config.yaml
arch: "convnext"
model: "CTC audio transcriber"
dataset: "short read English sentences (LibriTTS-R)"
train_examples: 26041
gain_aug_db: 10
noise_aug: 0.01
time_shift_ms: 100
input: "waveform_16khz"
tokenizer: "char"
vocab_size: 32
norm: "rmsnorm"
hidden_act: "gelu"
layer_scale_init: 1.0
moe: "soft"
drop_path: 0.15
num_experts: 8
moe_every: 1
expert_mlp_ratio: 0.5
slots_per_expert: 1
shared_expert: false
wave_strides: [5, 2, 2, 2, 2, 2]
subsampling: 2
layers: 12
width: 256
kernel_size: 7
optimizer: "soap"
beta2: 0.95
learning_rate: 0.0019
beta1: 0.95
shampoo_beta: 0.95
eps: 1e-08
precondition_frequency: 25
max_precond_dim: 1024
one_sided: true
adamw_lr_other_params: 0.00085
max_grad_norm: 1.0
gradient_noise: 0.3
max_steps: 7600
batch_size: 96
epochs: 28.0
lr_schedule: "linear"
final_lr_fraction: 0
warmup_steps: 760
weight_decay: 0.1
adamw_weight_decay_other_params: 0.05
Rows from block 2 of a small CTC audio transcriber, named by matrix and row number. Rows with one number within an expert belong to one neuron, the router's apart. Each number is 500 + 40 x the weight over its row's rms, rounded and kept within 0 to 999. All counts start at 0. Numbers have three digits each.
Before each expert's rows are labels from the 100 clips, of 14976, where the router gives the expert most weight on average: "loudest band" is the band of the loudest frequency at the time of the peak. Only what is clearly more common there than usual is listed. The data: short read English sentences (LibriTTS-R). In brackets: how many of the 100.
# router: slot weights (model.blocks.2.mlp.router.weight, 8x256, trained with AdamW), inputs 128-255
# up: expert up (model.blocks.2.mlp.up, 8x128x256), inputs 128-255
# down: expert down (model.blocks.2.mlp.down, 8x256x128, transposed), outputs 128-255

# expert 0
loudest band: 250 to 500 Hz (31)
router.0:510438478467575460457505460498526561530591511394509412515625462544483471426442519474485487535540497475521559517446431482515481480461578523446517376571491471492417500494493500518503535503478477528493505514457565499447529526504474567510418460475491493474584517512434478466537529449476480500505542443457544454487454514486424513523532489485500431476572538450547544484480464512478471509503
up.0:553505515476496470534456457511514517496531509463553521435551520439441507511419554439497482470474522450462473494489497562481477509510536488471454507446550526517557480535422521425504534513521529564525608515469489458515507491517474511466553519476439508499451493534565519521543519519515498483493511576426470520486484409470542520485460511516441432559451437538516501528508495558640496462513
down.0:471480475499536505527531520391511573489516430466459514507504480490472523492551496450492494544520483470527447498460561511552439524453508468517473497475442558501453559498502424477488474619545463436508515509465549492506468497432437417470501496542419532518524483481541527530503491561478461558521489512498466487421515475501448473497526481547544483457444499462505584466558548521532571502506
up.1:570560535476504488457465510493504567609431477531497513459474497487525543544560485494531502501502511496501483562531554457449469515452499554431503468474468553478566522581518505500563526517525572600486471515503507415497478448510467552490474453545503428538476454479487531587502488488481537518548434529523411517532490534508462511504458564485490507481479502452583443600498424507520443525464
down.1:539529498474470489501469468568448527436444402535498462487525506530467555512513489504577495492519507555512588496534564506477478508503466449474450423494471484513466543510504483455524525536392566511478572473496470426476497512501507481502529470534504500466611459515534489506507578455509507511478450535463544610459479442559551512451478493473492404501515522550533426578487491578488473439452
up.2:493521495598494500464522490492480497447464472475494481512408451512389434540495509486453598477520460506490462476553529568492523550483440558456495431495434503428503504471528473485471514470468491458558529472531522552495446434543456488483561499462467488460485495480491534565465499473495511456507479580539478551459565543441516541504477518511428515535523456560480506458454489536514435519512
down.2:516528523427440539494515509481499502568442442492441438496505493475553502469534536526493499515466439500510504532540470493497481527521466430537504466493528517528588610472536524484558564499473561548486525564479499476488502485495471519451475445549464509501426437481503578476523491488463555489500567466544510438467437532537442524427513453560546504530463547493457472508509498538509568548475
up.3:421522567511468563473451531562476421414547430520550505579539510541516523476550456503487496559534550502497523489457519487496498571490446485567468468500482506523462561520420484563525497489519448518447475542498431499444512534503384479485528521478535539510583510472579487488535412487468498538506473559622534529598461519513501522475522543545543445535541515527492510468500486513453538460495
down.3:557481502538486558507487560460436550458546489411545500460546416477486477544482477532457550512518444528460518563537524552501518478519474490455535530523578583468542493559542475583493570499440486481503431532560480533488502464479568545481577546541488510494465537485503519504554479544565529474526532533460497492555481518517541481488433482515559529474534471488505442467507511543547518536477
up.4:471521496452490564483519521439469469482524497476452504481416568484547506487508452510523590483479528501510457484544554477521502517526583585461507477471452451490528500509542497434599539486531527508555516445488538566571515471485453574524512499469612524492510499479443559517513480501524457494484528554527520539502573478545483504558506500524532535519517510485514537439522594480469498492519
down.4:481493448505530524459481502522469505504541514476529486519563453537525492444519479420498516522554517527474427565372411514508423457514505453470383465552569568481420482552493498457566496548476524560447507454472551483525408518493480537541518550500458442514533481542487426505528549512451561511450543525547508509504509496490463456420569412545486496530488453582572475471484525507486521498469
up.5:504559501495504448555496544544484491524477484544493457545512494609551516487496504517515586439490523474527497487477521532496512495476548505487545513515578458468568484448552442487418444527475493470450534526540553493531481517556493488537502497490467453521599492483445575564556465495531540478482582452478530482539497511506501514549548431488555568558548497471501491482528421427501485446570
down.5:512465514508538482458513497429564540429518527487517512568535474450537513473486490507477483511504473512477500508560510470450506475461502507465564430471525496503426516546508421470473446509413492544461503485548470532521474464558528522443540460495453536473503507544492441501461523478489526531453542585542545495433485499509464463508496558529532431483415411485407502503459511518497550466563
up.6:508559495485545583479473486482499538429513534525539552491484435506535476507496428572470517488479477531506466467491491466499527433526481450470526460475500456486460496520505471514472502536496420548413464443503505496542591532454477581496472448547461521488506583533512550471530566549498472535480511472441440442507479524427512543496505405514510507497543514500504448491455497496510478521467
down.6:479531470456469511520519510462591488492499511492451489496479559481501603459498472459513448520537577432497487495495497479539454499558491513547479547532458533474515539526470508502531529497462541485499522474467485386445540505456559474451502544606545454502507476463465456519537471565527517493489508426549469465503544447514561524505598464434549470489444460524471512494519473484450480492433
up.7:545427493446468481552483525584498487512428505542471524541473542490461517482482462430489500444536523481579395440477493503483452495557506490533487485500508561538527499542466498487559523435508533469513454535517499534559475467490453563559521568534486505473517537510582501474484453491564512529479525550484585566520538474471526464500504504454471444485472466536454540495522518377523483414522
down.7:437560445516583535491510515581604538471480498507431451535426447478491522533542545504508564465548521527529530545535502553549494484480507481493526511501482530533489532534507451470507643513526515522486524488530564464492474494440527551517469496490483451478512536474570524434466493483544470490536525512482472517514538432566494497580501502492493536501576530516490516488511496501427494504474
up.8:542470567524523489517538470485461470515512465476501521520427476455574475446504492602472489492468575575537580548553461501506510533522546491512537513485565447423514545472447546434530473484480495553476462544522484464580472568526515497516507535410526423507470491423433508506467484482445512475538497499547499420515412456476526580496494481536568497406545497463549490498404466460491469531453
down.8:505531478522513520453462449567481551488544497513497500480551582534463510564513566544481524535479470495508444471426542486499519510518419528518499488574469418478585445481464495485486475466428465496500555456538463523445559488460464550472499452513509521524492491505573541545512566476561459527470509523497550453554492445457524456513504571451518551577434538500434521457510487480435527460482
up.9:598442504569497490519494487483535483551518428500505525488463459572485585514529483557498495510534535506479534483503488487500568512530501500536546530534481470470467547516535463482564496557508490465582494509497460510511505530527480491498477486502499399502427539519505519532424583498515539498475568474545452465469493495431499497445526442494455491488470489526503491481487488482622412535541
down.9:505494461539435473490457520450530661452465474496523532525568535446482483476463462463552470542527483481508479486522427479458463542528500455464482542440481456475475491483485595554478538578504463487503588432560502507500487496437489476516515461526558546542443496525434528542498375458460530539490458551569514504472515564593515480485498512496434539533463482458533479446477483504390462505517
up.10:501476493451450483573588491526507475551488467501487507516524436487520499556547427537539508465590447482507505535470478521496490452552468558540459559572495509499500471477509448498530474510513467512492488488493453484496555430397548459557471505511519505538574489459641574494546460499508441481538497498443491490455463503446491542508529467486519555433443354520473533577493454545480476479547
down.10:464579513453469570541510477484524453506569462503487493585507455454560523515530549496492518514572518549496511488546505513423517492474523470428523478500511528541524528475523514503574479480540515471536492468511476486493476562544501547449490536516481510564524497485495466455454439490467465591499494522484414509582489494530547407499527422556558493491474489436503482521448463541452550479496
up.11:547466575466541466524388533495495467545543477491453493451497440496458477484471564488514468557481540514442530503534489505464501469494486534491466538509482490456495535502535383506537560542477541492548552470527530531526502514545455517435530487562554473473526483498517492527452417543507465494504492484472481514533385487500483551463499504531463396523517500440538552489499489477503612479496
down.11:486483486476436498488535531482464427539517487542484491589495564464513561509525520450485478467536583497527412547459531520552494445490540557452481459491580499542458461527466499473507486489560468459533558456491524497463559495426518466518470433543459502496512488464565528434541523511535527542459519457554474493543481600473473478494494526540608466549459480467539522525506522549522441518474

# expert 5
loudest band: 500 to 1000 Hz (48)
router.5:545521483478463530519493500474453456542534562546467461509572556479464547521459464464451439462510467539460500458505457511499475519536452508584557526480453503509510501487467466480476551530523533406481585374463453556543519535528453498530498467450602533515405524506561450591485524551560535456463475493533493600444512552449512529488496490432448488493475487502504546539461553544602475485510
up.0:480493533520494585511480532505464477517545502495484511510403503498499487540575565535457447437517424508466489554479530501530532483443580533476482473470462461450490509521506527511485488501470534439558525440491545560539506523505520527485467498539506500492475459548553490501490496524504582524563523461426457568525481543498517484521475457539478513550413599543494511525562562471532536542525
down.0:499490493460475461552534444467447407484581468515484512553494439543456499487459525481533494543514528541463514552446558512532536513454473456495517487571507454519485484501482574521506538452546481494524471467380515445512522507563449497459465479485488451512531512582497517550416499517529486468478495525456493539478524544368447539513450567474504504465499465449456521445555472481550499487417
up.1:456509477485482499450552559490510555458555526484460495512512438500533481578557574501437484534420540548532478467498502456453476559516445507489589496578455510479509516498453473485516522557517566480519538501483504454473453489439529509528530449468451504465536497484580488506530568380474515482462565520496525499528506507524496527496584511479536483551552505474470482507532498461486537501489
down.1:575525461410427527528503563522485497517550480523460476452513515527444478508444471463559552466457455486492483569511513565552523517505545454541478552443509563531494471470519501549515513507531534461448525516524488493547456497477464522606453452527496541506493536447437563480539376529512453515504495521553509527467442560517510497526492463556484508510482579471560522539511514575438507440527
up.2:447536550459508522452523544507522540468537474547435485492563466487469555490550450421581475448424563481526477490527455484497520485544532506553495518471471485406530477519460542482502464431395510462514468490519535488513465466514480508528497526496562437523488552466543467467535498463411439499513444527464448421466524501536531441486544516538601480458497493522488452523495450476489520466508
down.2:486496505468524499470547513474503544582555424518415482535525432524502504442434526529513527484469569537483436586464552491526505473468524503484457566563504494421443522474491538469487511549416517498454468490467497493531543526465490534515523515479465515537497488478539528480531524531547476526526485496555493469462517542555481501470552472551541532513562511566539429466483477534519502422536
up.3:539495500402511501514539403578443546534474476467483448462481531518450479530489548513581516467508460550528610506546470520470528483514486506537573589454480518514492497517515546497525520508440517463495496517521489467437500476491487511504571396456481547510548504422491446460514463539484522528478492557489470484466589422476445636524515495443498562511412572445522483535506544518475498488455
down.3:449453544468459512503568532480467427433500399502484458529528496541530529563508550490561477526539482531551404486445544467458491575507558492556463510537422477518528521540527475435481521557492456580488509470499559469459550528483423501528473420511481515491563458432539509540530500508483544544518428494548531468473442490481558498442525480506530508507476494470509508425457549584493456508468
up.4:551487564523462538569473531510486508450552468508522532483461512603495484522471471521510465494483480549498469482471473453456539438458494525486462535501487446490521562534465460536590555534471494537471522543487517507489562470501542504464590485502516552422503474517414522458556463507487488510565532501573604469519466451436536561476550561530557556486544480523508556548467542588530481538578
down.4:474462477520490492513485451555544522523522508440499469470493450487554453469525564467529534483465551504487541506566536501484499534555520487468522447497416553496545536532494557437486463458489468532498516508412464550473404488428584543445472552493431476443541517527476513467500506463508481539443544489482428500458418476465444516487459519446522544450437554528517540427510490480549527494494
up.5:443453614499492535430555456535448487511498535507499562472533458523500537436576469506508572548511460476532468474504499498446518523520494465440443528487505525493439500460583485492471519457512508455539528456498471485512488553475518512502573488425519518480517423534463505484472483520523504555472548488527486484490517530490482528504423534525526479519515497506565504513521491476467538517615
down.5:527538511473505511432492438467493555499563522505518492493532472552480511548571494520502475493541445558444508410514437453554539500445493504494500489478510496529492531361490593508479426487477475523511473552509487491502528426463509476406521497525494533541463515469501534461425468472563503511574464561477505508467510492502456525489515547473456546476549534570576531530562525486547481487507
up.6:478500432488455509543482569578488449533590542496468562453583575398481543488486485444440461455494518513557571477465545542479482488501527487592528473472465562527472484433444525576515550540470519479588519553455561495511489488503471505487473473428449516483484493496487556543490505499511463537442425448473507513511504550445575466514532466458423477431537541554517522506518489492500430492478
down.6:517535492565488522479466507540472424492497437457529493493429537525496424545492498434508529454456528534517508521436483539486536510460533532542428467489480452425541531549573492552477485486478491483486432489445432524490540513450531479536548493474456542404484538398510507517477490447431464524490453542412469495530477537567562500468453452478461424457516454504462524533529495460579571542501
up.7:441530465524510515472520527467498494504472454532436434520486491486541490536496530506472476466537491551585517526558514532501500495501488475518545549526544464500490508512540530550521474610440471498553531538490530481441500495476553434461566532518503539455486520514576513506485500522495450469513462497527483426481433514448594481553528500434574520468549548434470433533422539484554486468456
down.7:531425507591478513483446515422463471529519503526501442472508488538530468544502498471366535493560447552552562530488577539512482546464515434449448547569457553502499423520447517542493468467562549483469537444502532488504438506435547475456538553428475490484518514530477503467482474533522499407501498529490523465462546538520498524449512452494468532501499542516477505567500441506518488541440
up.8:444507498526536451553455562575460473462510507442501567430513564513488541573471436426507510453547553494487510474446454556522508460539470446442467546484546503504510453506572548446477480515450514498540470532490526578538465542476491564502486515456494506444520582495517499515534438547464510490535481455495484485483555502467502444514486523531474513643473448455499534545511506493527452486510
down.8:415483474585474472500503468491459527491522504548463461456452529484467557486499472544502461441479500523502520474479502524510507551466514497482470440522525486587494553459577475422465445543416463484445485460504405432553481501417481460481526476553527470554470507519488516522467436431480495528553521478508526461485505434513491508507517514518477576437530582450549475521531477458484535544502
up.9:461476476479468488472438508555525483534517510508504502560542545450539564503499471490469456518536555440545486501534555538490458481518508405463518538485485556503513467483467565441533520530506511446541455467533507485493546536450466452487458514519477548515478479558416540518460471585506431530499485549453469492485534542514494486471528477503493537566461545573489544508566488436526459564421
down.9:460527476512483483528541486517555533465532474541514418509496517511465501490489481482462455425494533497500493498507524533444507556458516472438591463506448501545513534506500463494549510576457466450541537516525488538438570431481468460519413564551490442544492517475511539496525487508478441536597529537472500423439509481509476425510457497430490543473502533525462470491549495530450429544524
up.10:521579469443478487516444571493541501544512469519401493528534452448505497454476490475484515455535502494504481442644567512526537472476511475440532515503515505475444505514529453429491513504525512528496496578500486563492442525536445496457493524502549493446531500511470520474501450529477605481554513535489478478493511476585450488503521521534505496521466529469524465458515411539517471581467
down.10:425493527508461474548521514552497508520534507503527517534554447456538497632498518538521479558480479518527484450440474547412442469498478464524476564505474519480468471500508516517521459440533569471513504582468470478456540480458490486499505496501537475553480442512486444441623463428482492548542547522458518455515422425499504510518541541497456568481522456468458539503549534445477514481613
up.11:403427465478499484453531544528478480427497479506440543511507557496524543569510501456423519512535558515522544459489517509501499561479461487490463477481493495501525517449468587612508481502477484551508509482502572476408547527492489515512516493556550449526480481490573491533464482453472496526511559494477503547488494506563555473539499413529526536504432548478486540477438494493442593489426
down.11:570471531509476489522551495490510491480496498481472535536463536536505546564420533503513548433482498550500552523541506571496447576555489452471509510480490501512572469489571580578541549472507465526538503505482506519467510478467503522498464484575508587449465499539545500481515532534511543509434517536560506460552484605455565501500537478445510535488486486547479462569449432541480453444439

# expert 7
loudest band: 250 to 500 Hz (36)
router.7:487538514502490528500518459523541492529496509483515440549448544486430404555501512500487438440483460460530548460485490391503457545475467501467507454498506579491576516452431520514504525477490563470534462467539427486497512510450530486503552453554479509556421441530497582494539521547490408491495531551463442481483488520485567431452518492512529448531486532502529507478510484487515512513519
up.0:578527515566570516507578458474463500547484508525504463500527502508494466519490535486468432459490471516465534476528488492623542504416524527534510458559470480467537523479492477473476526557540549463432553451456566488476549468549473487492402492511559519542471500460511479512527486533504493545497545498477498398497528550532505500539520432550506559466544470490447442525500514467537489542504
down.0:504541525448543462420488523408473505475523516506541523479505416520447529532562484497508516501464418598446484535459576530442463470467479496481494494493584446525509414451480509481560467523526556523487436518512493490452507514497487447536476501521516420560545570477523535570531548533476499440558505493521489486577523490475523465513490500520531524548516508527550515530566505559576482491547
up.1:499493494477450531538488491530450508456573502523526624503537496505549497541480483577593471459506515524481468590515464534505569445525490504527510496476512495533521539521481523487477558545486538501504545474526530444510536480558471405530554517488518539451463590519439490517513538510509479516545520550472466506518477530463442532492468518523529498444483492540545505490476495460518457467506
down.1:461467537532513500488478550513520392567463500493504519457561468466550521498570543522512381463485494489510422553437515480577441415430470449475476518503524515457466518454538500489579551539494482583572567440460482499527521497529557483517469582497472500505465483532489497500444500506412518557466525524506475424490522541489492505571455524524517486526410540534555514494488586447546552495494
up.2:479509532482525476522480494552476522458501473528560565547488436417536528441488512471581481473486459464446526477443535438521500477517542510474480435460552540549539550504527499528476452523502501551391455462502481542542622571481494419501480513485545447547460495542469534498520516510486494506476547537510516502493506559477477492502502600497462491510545440440469566515454563459471541554503
down.2:528500465484481498536479474534503489487516459478485494468506572429549489548547456430531560532486410503476472487487440556480516503533493416517457433460476531415437503525458558561526450451510489543539433491499482535559520494557506508487559474502448579467501432482508523519553459499477512480510510572537563530500501581499452546492508444550509473566461456490480491611474563465494516430563
up.3:479482548437481483443569507550479570466471495497475528475488479548463554486528541562431534468524514571550420551395515476539521459468485551492471464489495502572491512495432537455437513541482508512519521519509481480477439478572466510445494507464509472496542525545539501426457529533453487519536423531486475525496484533521479519482450559505554463486436493546477516459527498527512507500498
down.3:537481551440565481462514497456514482499513456478517482447507452515547507447460501555560472471471497406486533547542526537474622519463545514489514581549496536517492527517399516467523500520525488512439534477504467547533492515553538455526540518558538470447529519425515508483584528472534495578528520496492523445442445508536476545462548490544516520517558461478465535491488479532470571462517
up.4:447477589465532500538539478435501437460507461493483498503499421470476558519525505453470422490468455540522508542456569562541556512511520473479511497485490488541494507528458516536470520476505516575526543524497474441466508509485435450507479499497452523465518516498537515445564517488447524508523478462471575524480503523576538518525460441504523590457469488493466421546505542490544484554533
down.4:470484522422513502552509512508549487494496515510507495544535492454556447453551471499483472596464471514513463464450501489500500507624531498540491544461515520449450466521467482498447405524528491532541574553518485505512460486507532545543502538582497524563462423525476469554484411542567524472510538493429450467448440505460548493532443424415442515495480479476474458569452495520554535525481
up.5:539437501477572554535476565447477472566484533514446517501482435510503563509410482448543549493434547514437561489539453504487537534493488505546542480520520489481546475501472550475449490519510538491514468486548477484429448547498443565510515514569559489479476468534424532536449474496503492498534454515574447492509460523393425519452492480481520523498499522508454518453536507501466451528501
down.5:386513503502508465486427501502541480486432528522480411537499502468516511499510467475472536444541533453501549483502522471538535504541470482476511502498530460559496527509432485589534516469475503530523481464520498484472543370492512594507575544536467490557455549500526486511483553423469466439564479535440528519509457455496506539524416485557483492482481494548441507416513533540478513479504
up.6:463531453518552488450482560517491451505516474559551462536479491430449509614554480480538505556461523404415479488481467506492467492532503529536477497491520509523522543522504523497518595553434472443524435481522565521516510541541484473516495427559524482530472491513431437556423540450442465472496485515479462551497499517534521490521501443496499578466475529501458520449521502521543494567501
down.6:496499462461469502493439493555497512539545491509480461495437540499503572542566481511586499516505483448507423417516519529542505472496454490480566566592522519480554435587502480498539491465409533493600540559435463453481491516541522486410489547508473474502522523518512566478491462474505478519487532495378523568451468500424443534489471478531484477473536558485530486489514558477488524487591
up.7:527451530492479572527427469445565506522527516521515574507494543496505492452565549544494499508474564482474498532545395556522493447488535427541514478521514556440497497452531488520509408448518468531487481497497541505449465487439530525450491563469449501517495493503501484488484469543537563539462482475539600518553537490440544461531550570491517570501410503548517479595529443564478426497559
down.7:526546514409447522478491445454455617552561506467464502413471456475468519481467499514462513533520530590561489464463541547539543469526490501523541569480499503461470486499521482447468481476540497514504465440465446501525573448541487446463528488546547529514496489442529541526479473445486544455522517476423487449546473426558452494488564487483468523483482551458514499534450463527497547515506
up.8:577599412441575515499582573502489466526510471559465410544523534472476576483522430490531461543463501521493529518501562512377513432495473495524495507527428450497563495567583540492496516444481541491501489460498475509425484497438507484475491496539552455483499568494503513475442491526466508546477528457571590569516516454524441481467569565530538526461525534474466492486553485453550477515604
down.8:415528514485534495523605554511493517461509474522556474496558534539545476524455540508540511522545504481478488500517521472521512437492445513519481462550562531468489484544578512420528476512481443547571474476499487502524510490506490468485482488586481531481588525550542528526383519450524438488458538501509473509542468460438465446506495582485509451517548539461518451461551553517551536449479
up.9:510472490474483415554496546503454482472436503425492552529499565537482524543531454534474432451481512479516533454567444510590508504472478531481481494534491528465507489602449523481476474555433507578495575433479541510506587575460425601465533536508425535520496476533455481504445494548524485505509526486496484525547534515507474488450455538462554482522517565478463541448463539579435464571512
down.9:531462494485522498527539507520469529496468486585463501453490466540504483534516524511523455558524517422485495461559510444436497487431517476558440432583503484542492513434435500493511445491550496514444468500571462542465462434495489452482504490503512518527498459569435479471459511482441494532470495538502549563500476530493489485462537513512513515505475536446504452484479479496531520515474
up.10:488481479461427454487485488553545525514413525454440495499530480464463438512459562486497487479456491501408578473457507481460468493493448458532496419497547516558531500517439521536425486501512443527526644479449467453475522532548447457540518504504505460502454524530451454548498493502526478542553544565594561427516534489494483517457508510500547561500487514516543579472503452497400602489573
down.10:462507488507532575561506549504518549546545452544489462542470526424446489507544489543517460567461537537471467489515442459459481500504487531545486536482487461363486453570502507506539521475550504483558523458477453539537540539510527597431527511507488491508462481547442518553509456509553473520514589564500509515422558502442502527439517521510483440518539475493444471441489524484500499432560
up.11:534480528511516533543502505570498470452441520552489525494468551603475538514531529500497519454486501545467498546527457491531452573441561530492529495466505483516446448540484491448429443457429503483442474465571487497475489510499544521384510541503528528536488466519524543481561453551472462512368501572515521493504550542509521542516450562452428487487492435447469478546496524504509449522523
down.11:471512532550578564538487528479501518449513565592464507540566464485526422594485513466561428521499532489549518500441533501591533494480507444502506477491495418551557529466520501489432492448584522438502463481417518432445499490482490428452508485471468424470532470411493477547505573438477516501505523496479523492510447551496513508497532526419544490595473470503559520507548401491473524482496

# expert 6
loudest band: 250 to 500 Hz (32)
router.6:498485467499364482422477533482540553510480485511498561498466532433497542457500550461547516453558509484548516453545541506534463443536495500508506483489526503511511539522550530501508544491509464491542483529485552467496413425511484528472474502484537436549418539528538508512459473430530520577489546469486490504485501493476475500461430420482456484415528413532496501531513506508485500503513
up.0:562536495484525475471592504512570467504484496563551496488603451489523471504517517529473508423538445476531459511567515469491523490488511582489562527469496454519452500501485515483543442512560505518474517558477502489527537527531480471561527497565498558483527576519559544439558501531539466580524535491491555458465541474558513509522488457428513528463546427542470506467464458532515566554475
down.0:484438457509442468513533467570474484501555554538569500557500565481505461516429552529542482551523446459459510532521445538547551482461480472483447500462464518458511560507465477502396534479530482567398552503524519512530555492442468525516514543548434526491485522532478531470521566483541523448509510461491512587458488454510621470459538518494496472499549556453581495385488462525486533497510
up.1:509514510440543539454528510527510452509451515529548549539544542466498554526424499524482516569562512515475601480439489505591454514472504488493529532428516526526516478561448518488435561408614518533506505476439567515490524584479503455493463505422522540521469442544477509525526422578505456496459506539520412534536477477532545497531482502406530483436565502517452540473421543465497519467445
down.1:509460505513490442517552516560508470494516482432615476454506451493500476559539527503529529505470562561510511548546492520484438535525507536538523448565512446553509512522474491531482504570526547542485452495545515480582486566483467600502420442555555461565461418594443592478538517533545493532522477446499510531452432505566579468491553547533553463464556449484475436530490453532486492530529
up.2:494578466515469523499471522530504470503443495458516482504488475511447471419485527415467405442525547477464528491458455521570455447576458509529479485411495501458542483491424499556516503473572498484520477487427505517493505462436471445566466531514470499481503591544486460520519497504513448437494472533531591365400501439488522478572535543526513562465532477546458534512454510566528582517506
down.2:562490489479476522489486561467562525487515550469503470451500508492471502581362511539483517541459506476424515564620507534465473433530461531531535430505502425412541530546556507505462486524499521450458535509446512458500520534442551483545473547470540528428468520525464435504457504471495443437475495557427495483440496612536544475532468535540450562530547466577480511527505492515550472429510
up.3:472503576495439520508552500530516528502482470546573492505499465552524501601533512530484453542524538506383478500385566492508571467560473470454465458479449513433570483510578479515507510409519519417463420464558524471518451526543507495447496532539491499525526507457407487440554487469451555481513525463542477488484489443499496568447491498505466458500516431504447525451555505445447512471493
down.3:449557496597490484464488474469473488486515482518507435520551553493534524566455483543485501509506532534491509485544605518565522530501463436515533459490481512473465519539496503493456467555455458473444412450516492525432501534451538487563525437563539528540511407499504450530456494499594426511461470444511471524510546491487516507542467529500485455476489500509518561507535436504485491474488
up.4:540545484493544449467484550535473509502516561504465518509490568515484494462477495523445507463535529474566547474518508537534450457477485445550480481443517515539606494451423468405569475419519557520490467518449477517560459512525460531544453534448483504496491449511475535492516457570546533498414440512464506530529611468502451482493531545579449481540475507487504531473516537496482534473484
down.4:498465498411588565491523459472525453436476538549482527429500509507441524533495489495485503491548495404563523517489441503422474472503520411496513547447482468543557519546444472526471526438515441569482472502466467468475482502530535517530473539450559502464569482440514471467502437528529507472484532525502596459489478484491542424457498498524587461536503409527500500529528429479564487515540
up.5:544479435512523457563578488581526563406531488506501520518491534476544463453517465516514552501506448487495500482477506549496489508506489500509516535427529538420452494601478570534423543466493437434556505539421491509506508459544463577464472496529499510542488458449582538506543498516511497574552522426436463508501532505477495527477491435523549468526472502556601482459528527543532491513516
down.5:471473516495489451533437473453554549444445495458481499432474502473551552488539439482497520527497433497564475533582518473515485467561465401469497530515509482522498460496506518534587556527540469516463449470527425548603475608500542493447433508437526481484555479525486507471535478494527500438509479500494495468484503452591431466539503599466492517508524502401397457518490515461488528480512
up.6:451471463493474491496484518509546477475549555601451503483528549431505542501511531518481544560516525491526501473510454581497464433539526521499539425506560552482554476412553558452497471430575511451472525505466463572568519461492512438478503530543526527531475483497525458434476500522562490518470474481411473472529533516556484463516467473516448555527512509468440528514455497422486516494587
down.6:518485527449463522541490509402518547438491564512525520473547506546535571547508534464521514471573500526535437496511499508477499473514418485491491503503557528449507541456432522535481524499501533465444468452518535438510474465544575584555546503474539490465553437463527420479435553481452512506555534574527390486514497506502489490483525513500545526442454557439463515521446457535524431434464
up.7:493546524504423505578532528489434506445598523504428491517470528425426512507447545512527503572460521486541547447529551505409507488457515526555485515531471487539456500479439451473550506517608498443500481524546431492477532491575509460560471546466602484453590479443526443526559466520482469512539527425515465451564454487443394496507475518462474472604470548521558465485459495580482502520497
down.7:481497491510504555543471550484547448537480480487558495498502609452484472526581467548536437519480526451572527444522545545525507430549433514496405466480493465482461535539579462515521529569451458506504508488554463478566462430513488474501453535473567508541459487489444562562462511495554518529521529519561548487552567506548562562479507467456460531511538499558551498456496465490456467396526
up.8:516528468542493457447460420505436489525548525465492482482534508498529557521501459438455531494519494543444476457558474500510529480532497444466477428414549459469556557508490526443545487401482523460480484404402444496470558472555542538484444530574474426412487562516476507524504471508544452503488493453456473562508491572462477534535522482469515539605481539441490488475482446562485507486483
down.8:460633519481458563544487455507507506490466531435477457463487519470474395484543470514503502492504586497620516551456473567516491481462477522512551512579443516512497520592458445485508540408503445512495465530514487483495542489506538548533507533471522523498446561517531532529467631492506483500573505477487508418523544529462523528460529461472498454482450510545524506559517520511520537512497
up.9:542483542446480470533468496513499481435512508508453488465573536531492523487436494523563495520503510514524448576490553484484519508506513480502505486482506457450488562476537446582457468435464526522458494488491383446514526495502580438491488560433495571513524444487423431478524479483533474522487483472542528468523499471564574503524548593440457473553563538462424472531575485460522446446511
down.9:511484460471542491490461438484529537570495473466448502524481493523547524480480488580497524433572500426509489509471479513561570444443502536554470488501429572532517466467537497488464510546513533525494499556545473464529425482484456494493490500519408523495455509542494544546533484562508458507537557569543461568475446463537558525476501512432513471492492529526489498559420531456502426499564
up.10:594556524458498494461441462532515499541500494413528549532525508433520500607515475450461486597519429507493395501524514483466514435496475529550508547505520470557510553505497553513514516557517545490418465500447554519490544464504498579507536536514454468500509505448522440507495565470490520478558531491479533539487470591467490496512538504508453419538527462520523488505417428492551490524486
down.10:455493525504466522510504458515540559484551474507515490472480508501510526456530472542480490545449503500545522489533455560529474569417515461506544488523527442527515527480477491604527395512492507413536559428484521501465516528548548490436479498493578564523555504474510536500469439470450504446506603529474422526528491479552479529478501484416587479511467421378437524503533524512448460442541
up.11:524501544496521509462546536501469499590480485503488467530438484577502486547522465458537500533503428543528450547507470467458532457481502517464500463496451491441433567541521509539463531488512568458469466389480485469510500529537499484540497416475464510490511531507492457436459558485577550551508569488488433504528501406532426443518484490514510464567505459434592437477511490497462406515522
down.11:538506500492501503548524476516561515543458571446550479601480469519507531448544472470542520491458484483568541431470468527462626518483470445477564496468496491452410497451490519545477488554531563479537520498477499457488453548504464476467486475525557492495506532571515436476505498502483439497497404484502457432547439476438528471527498509481510528448497484444467458447561533486535476492529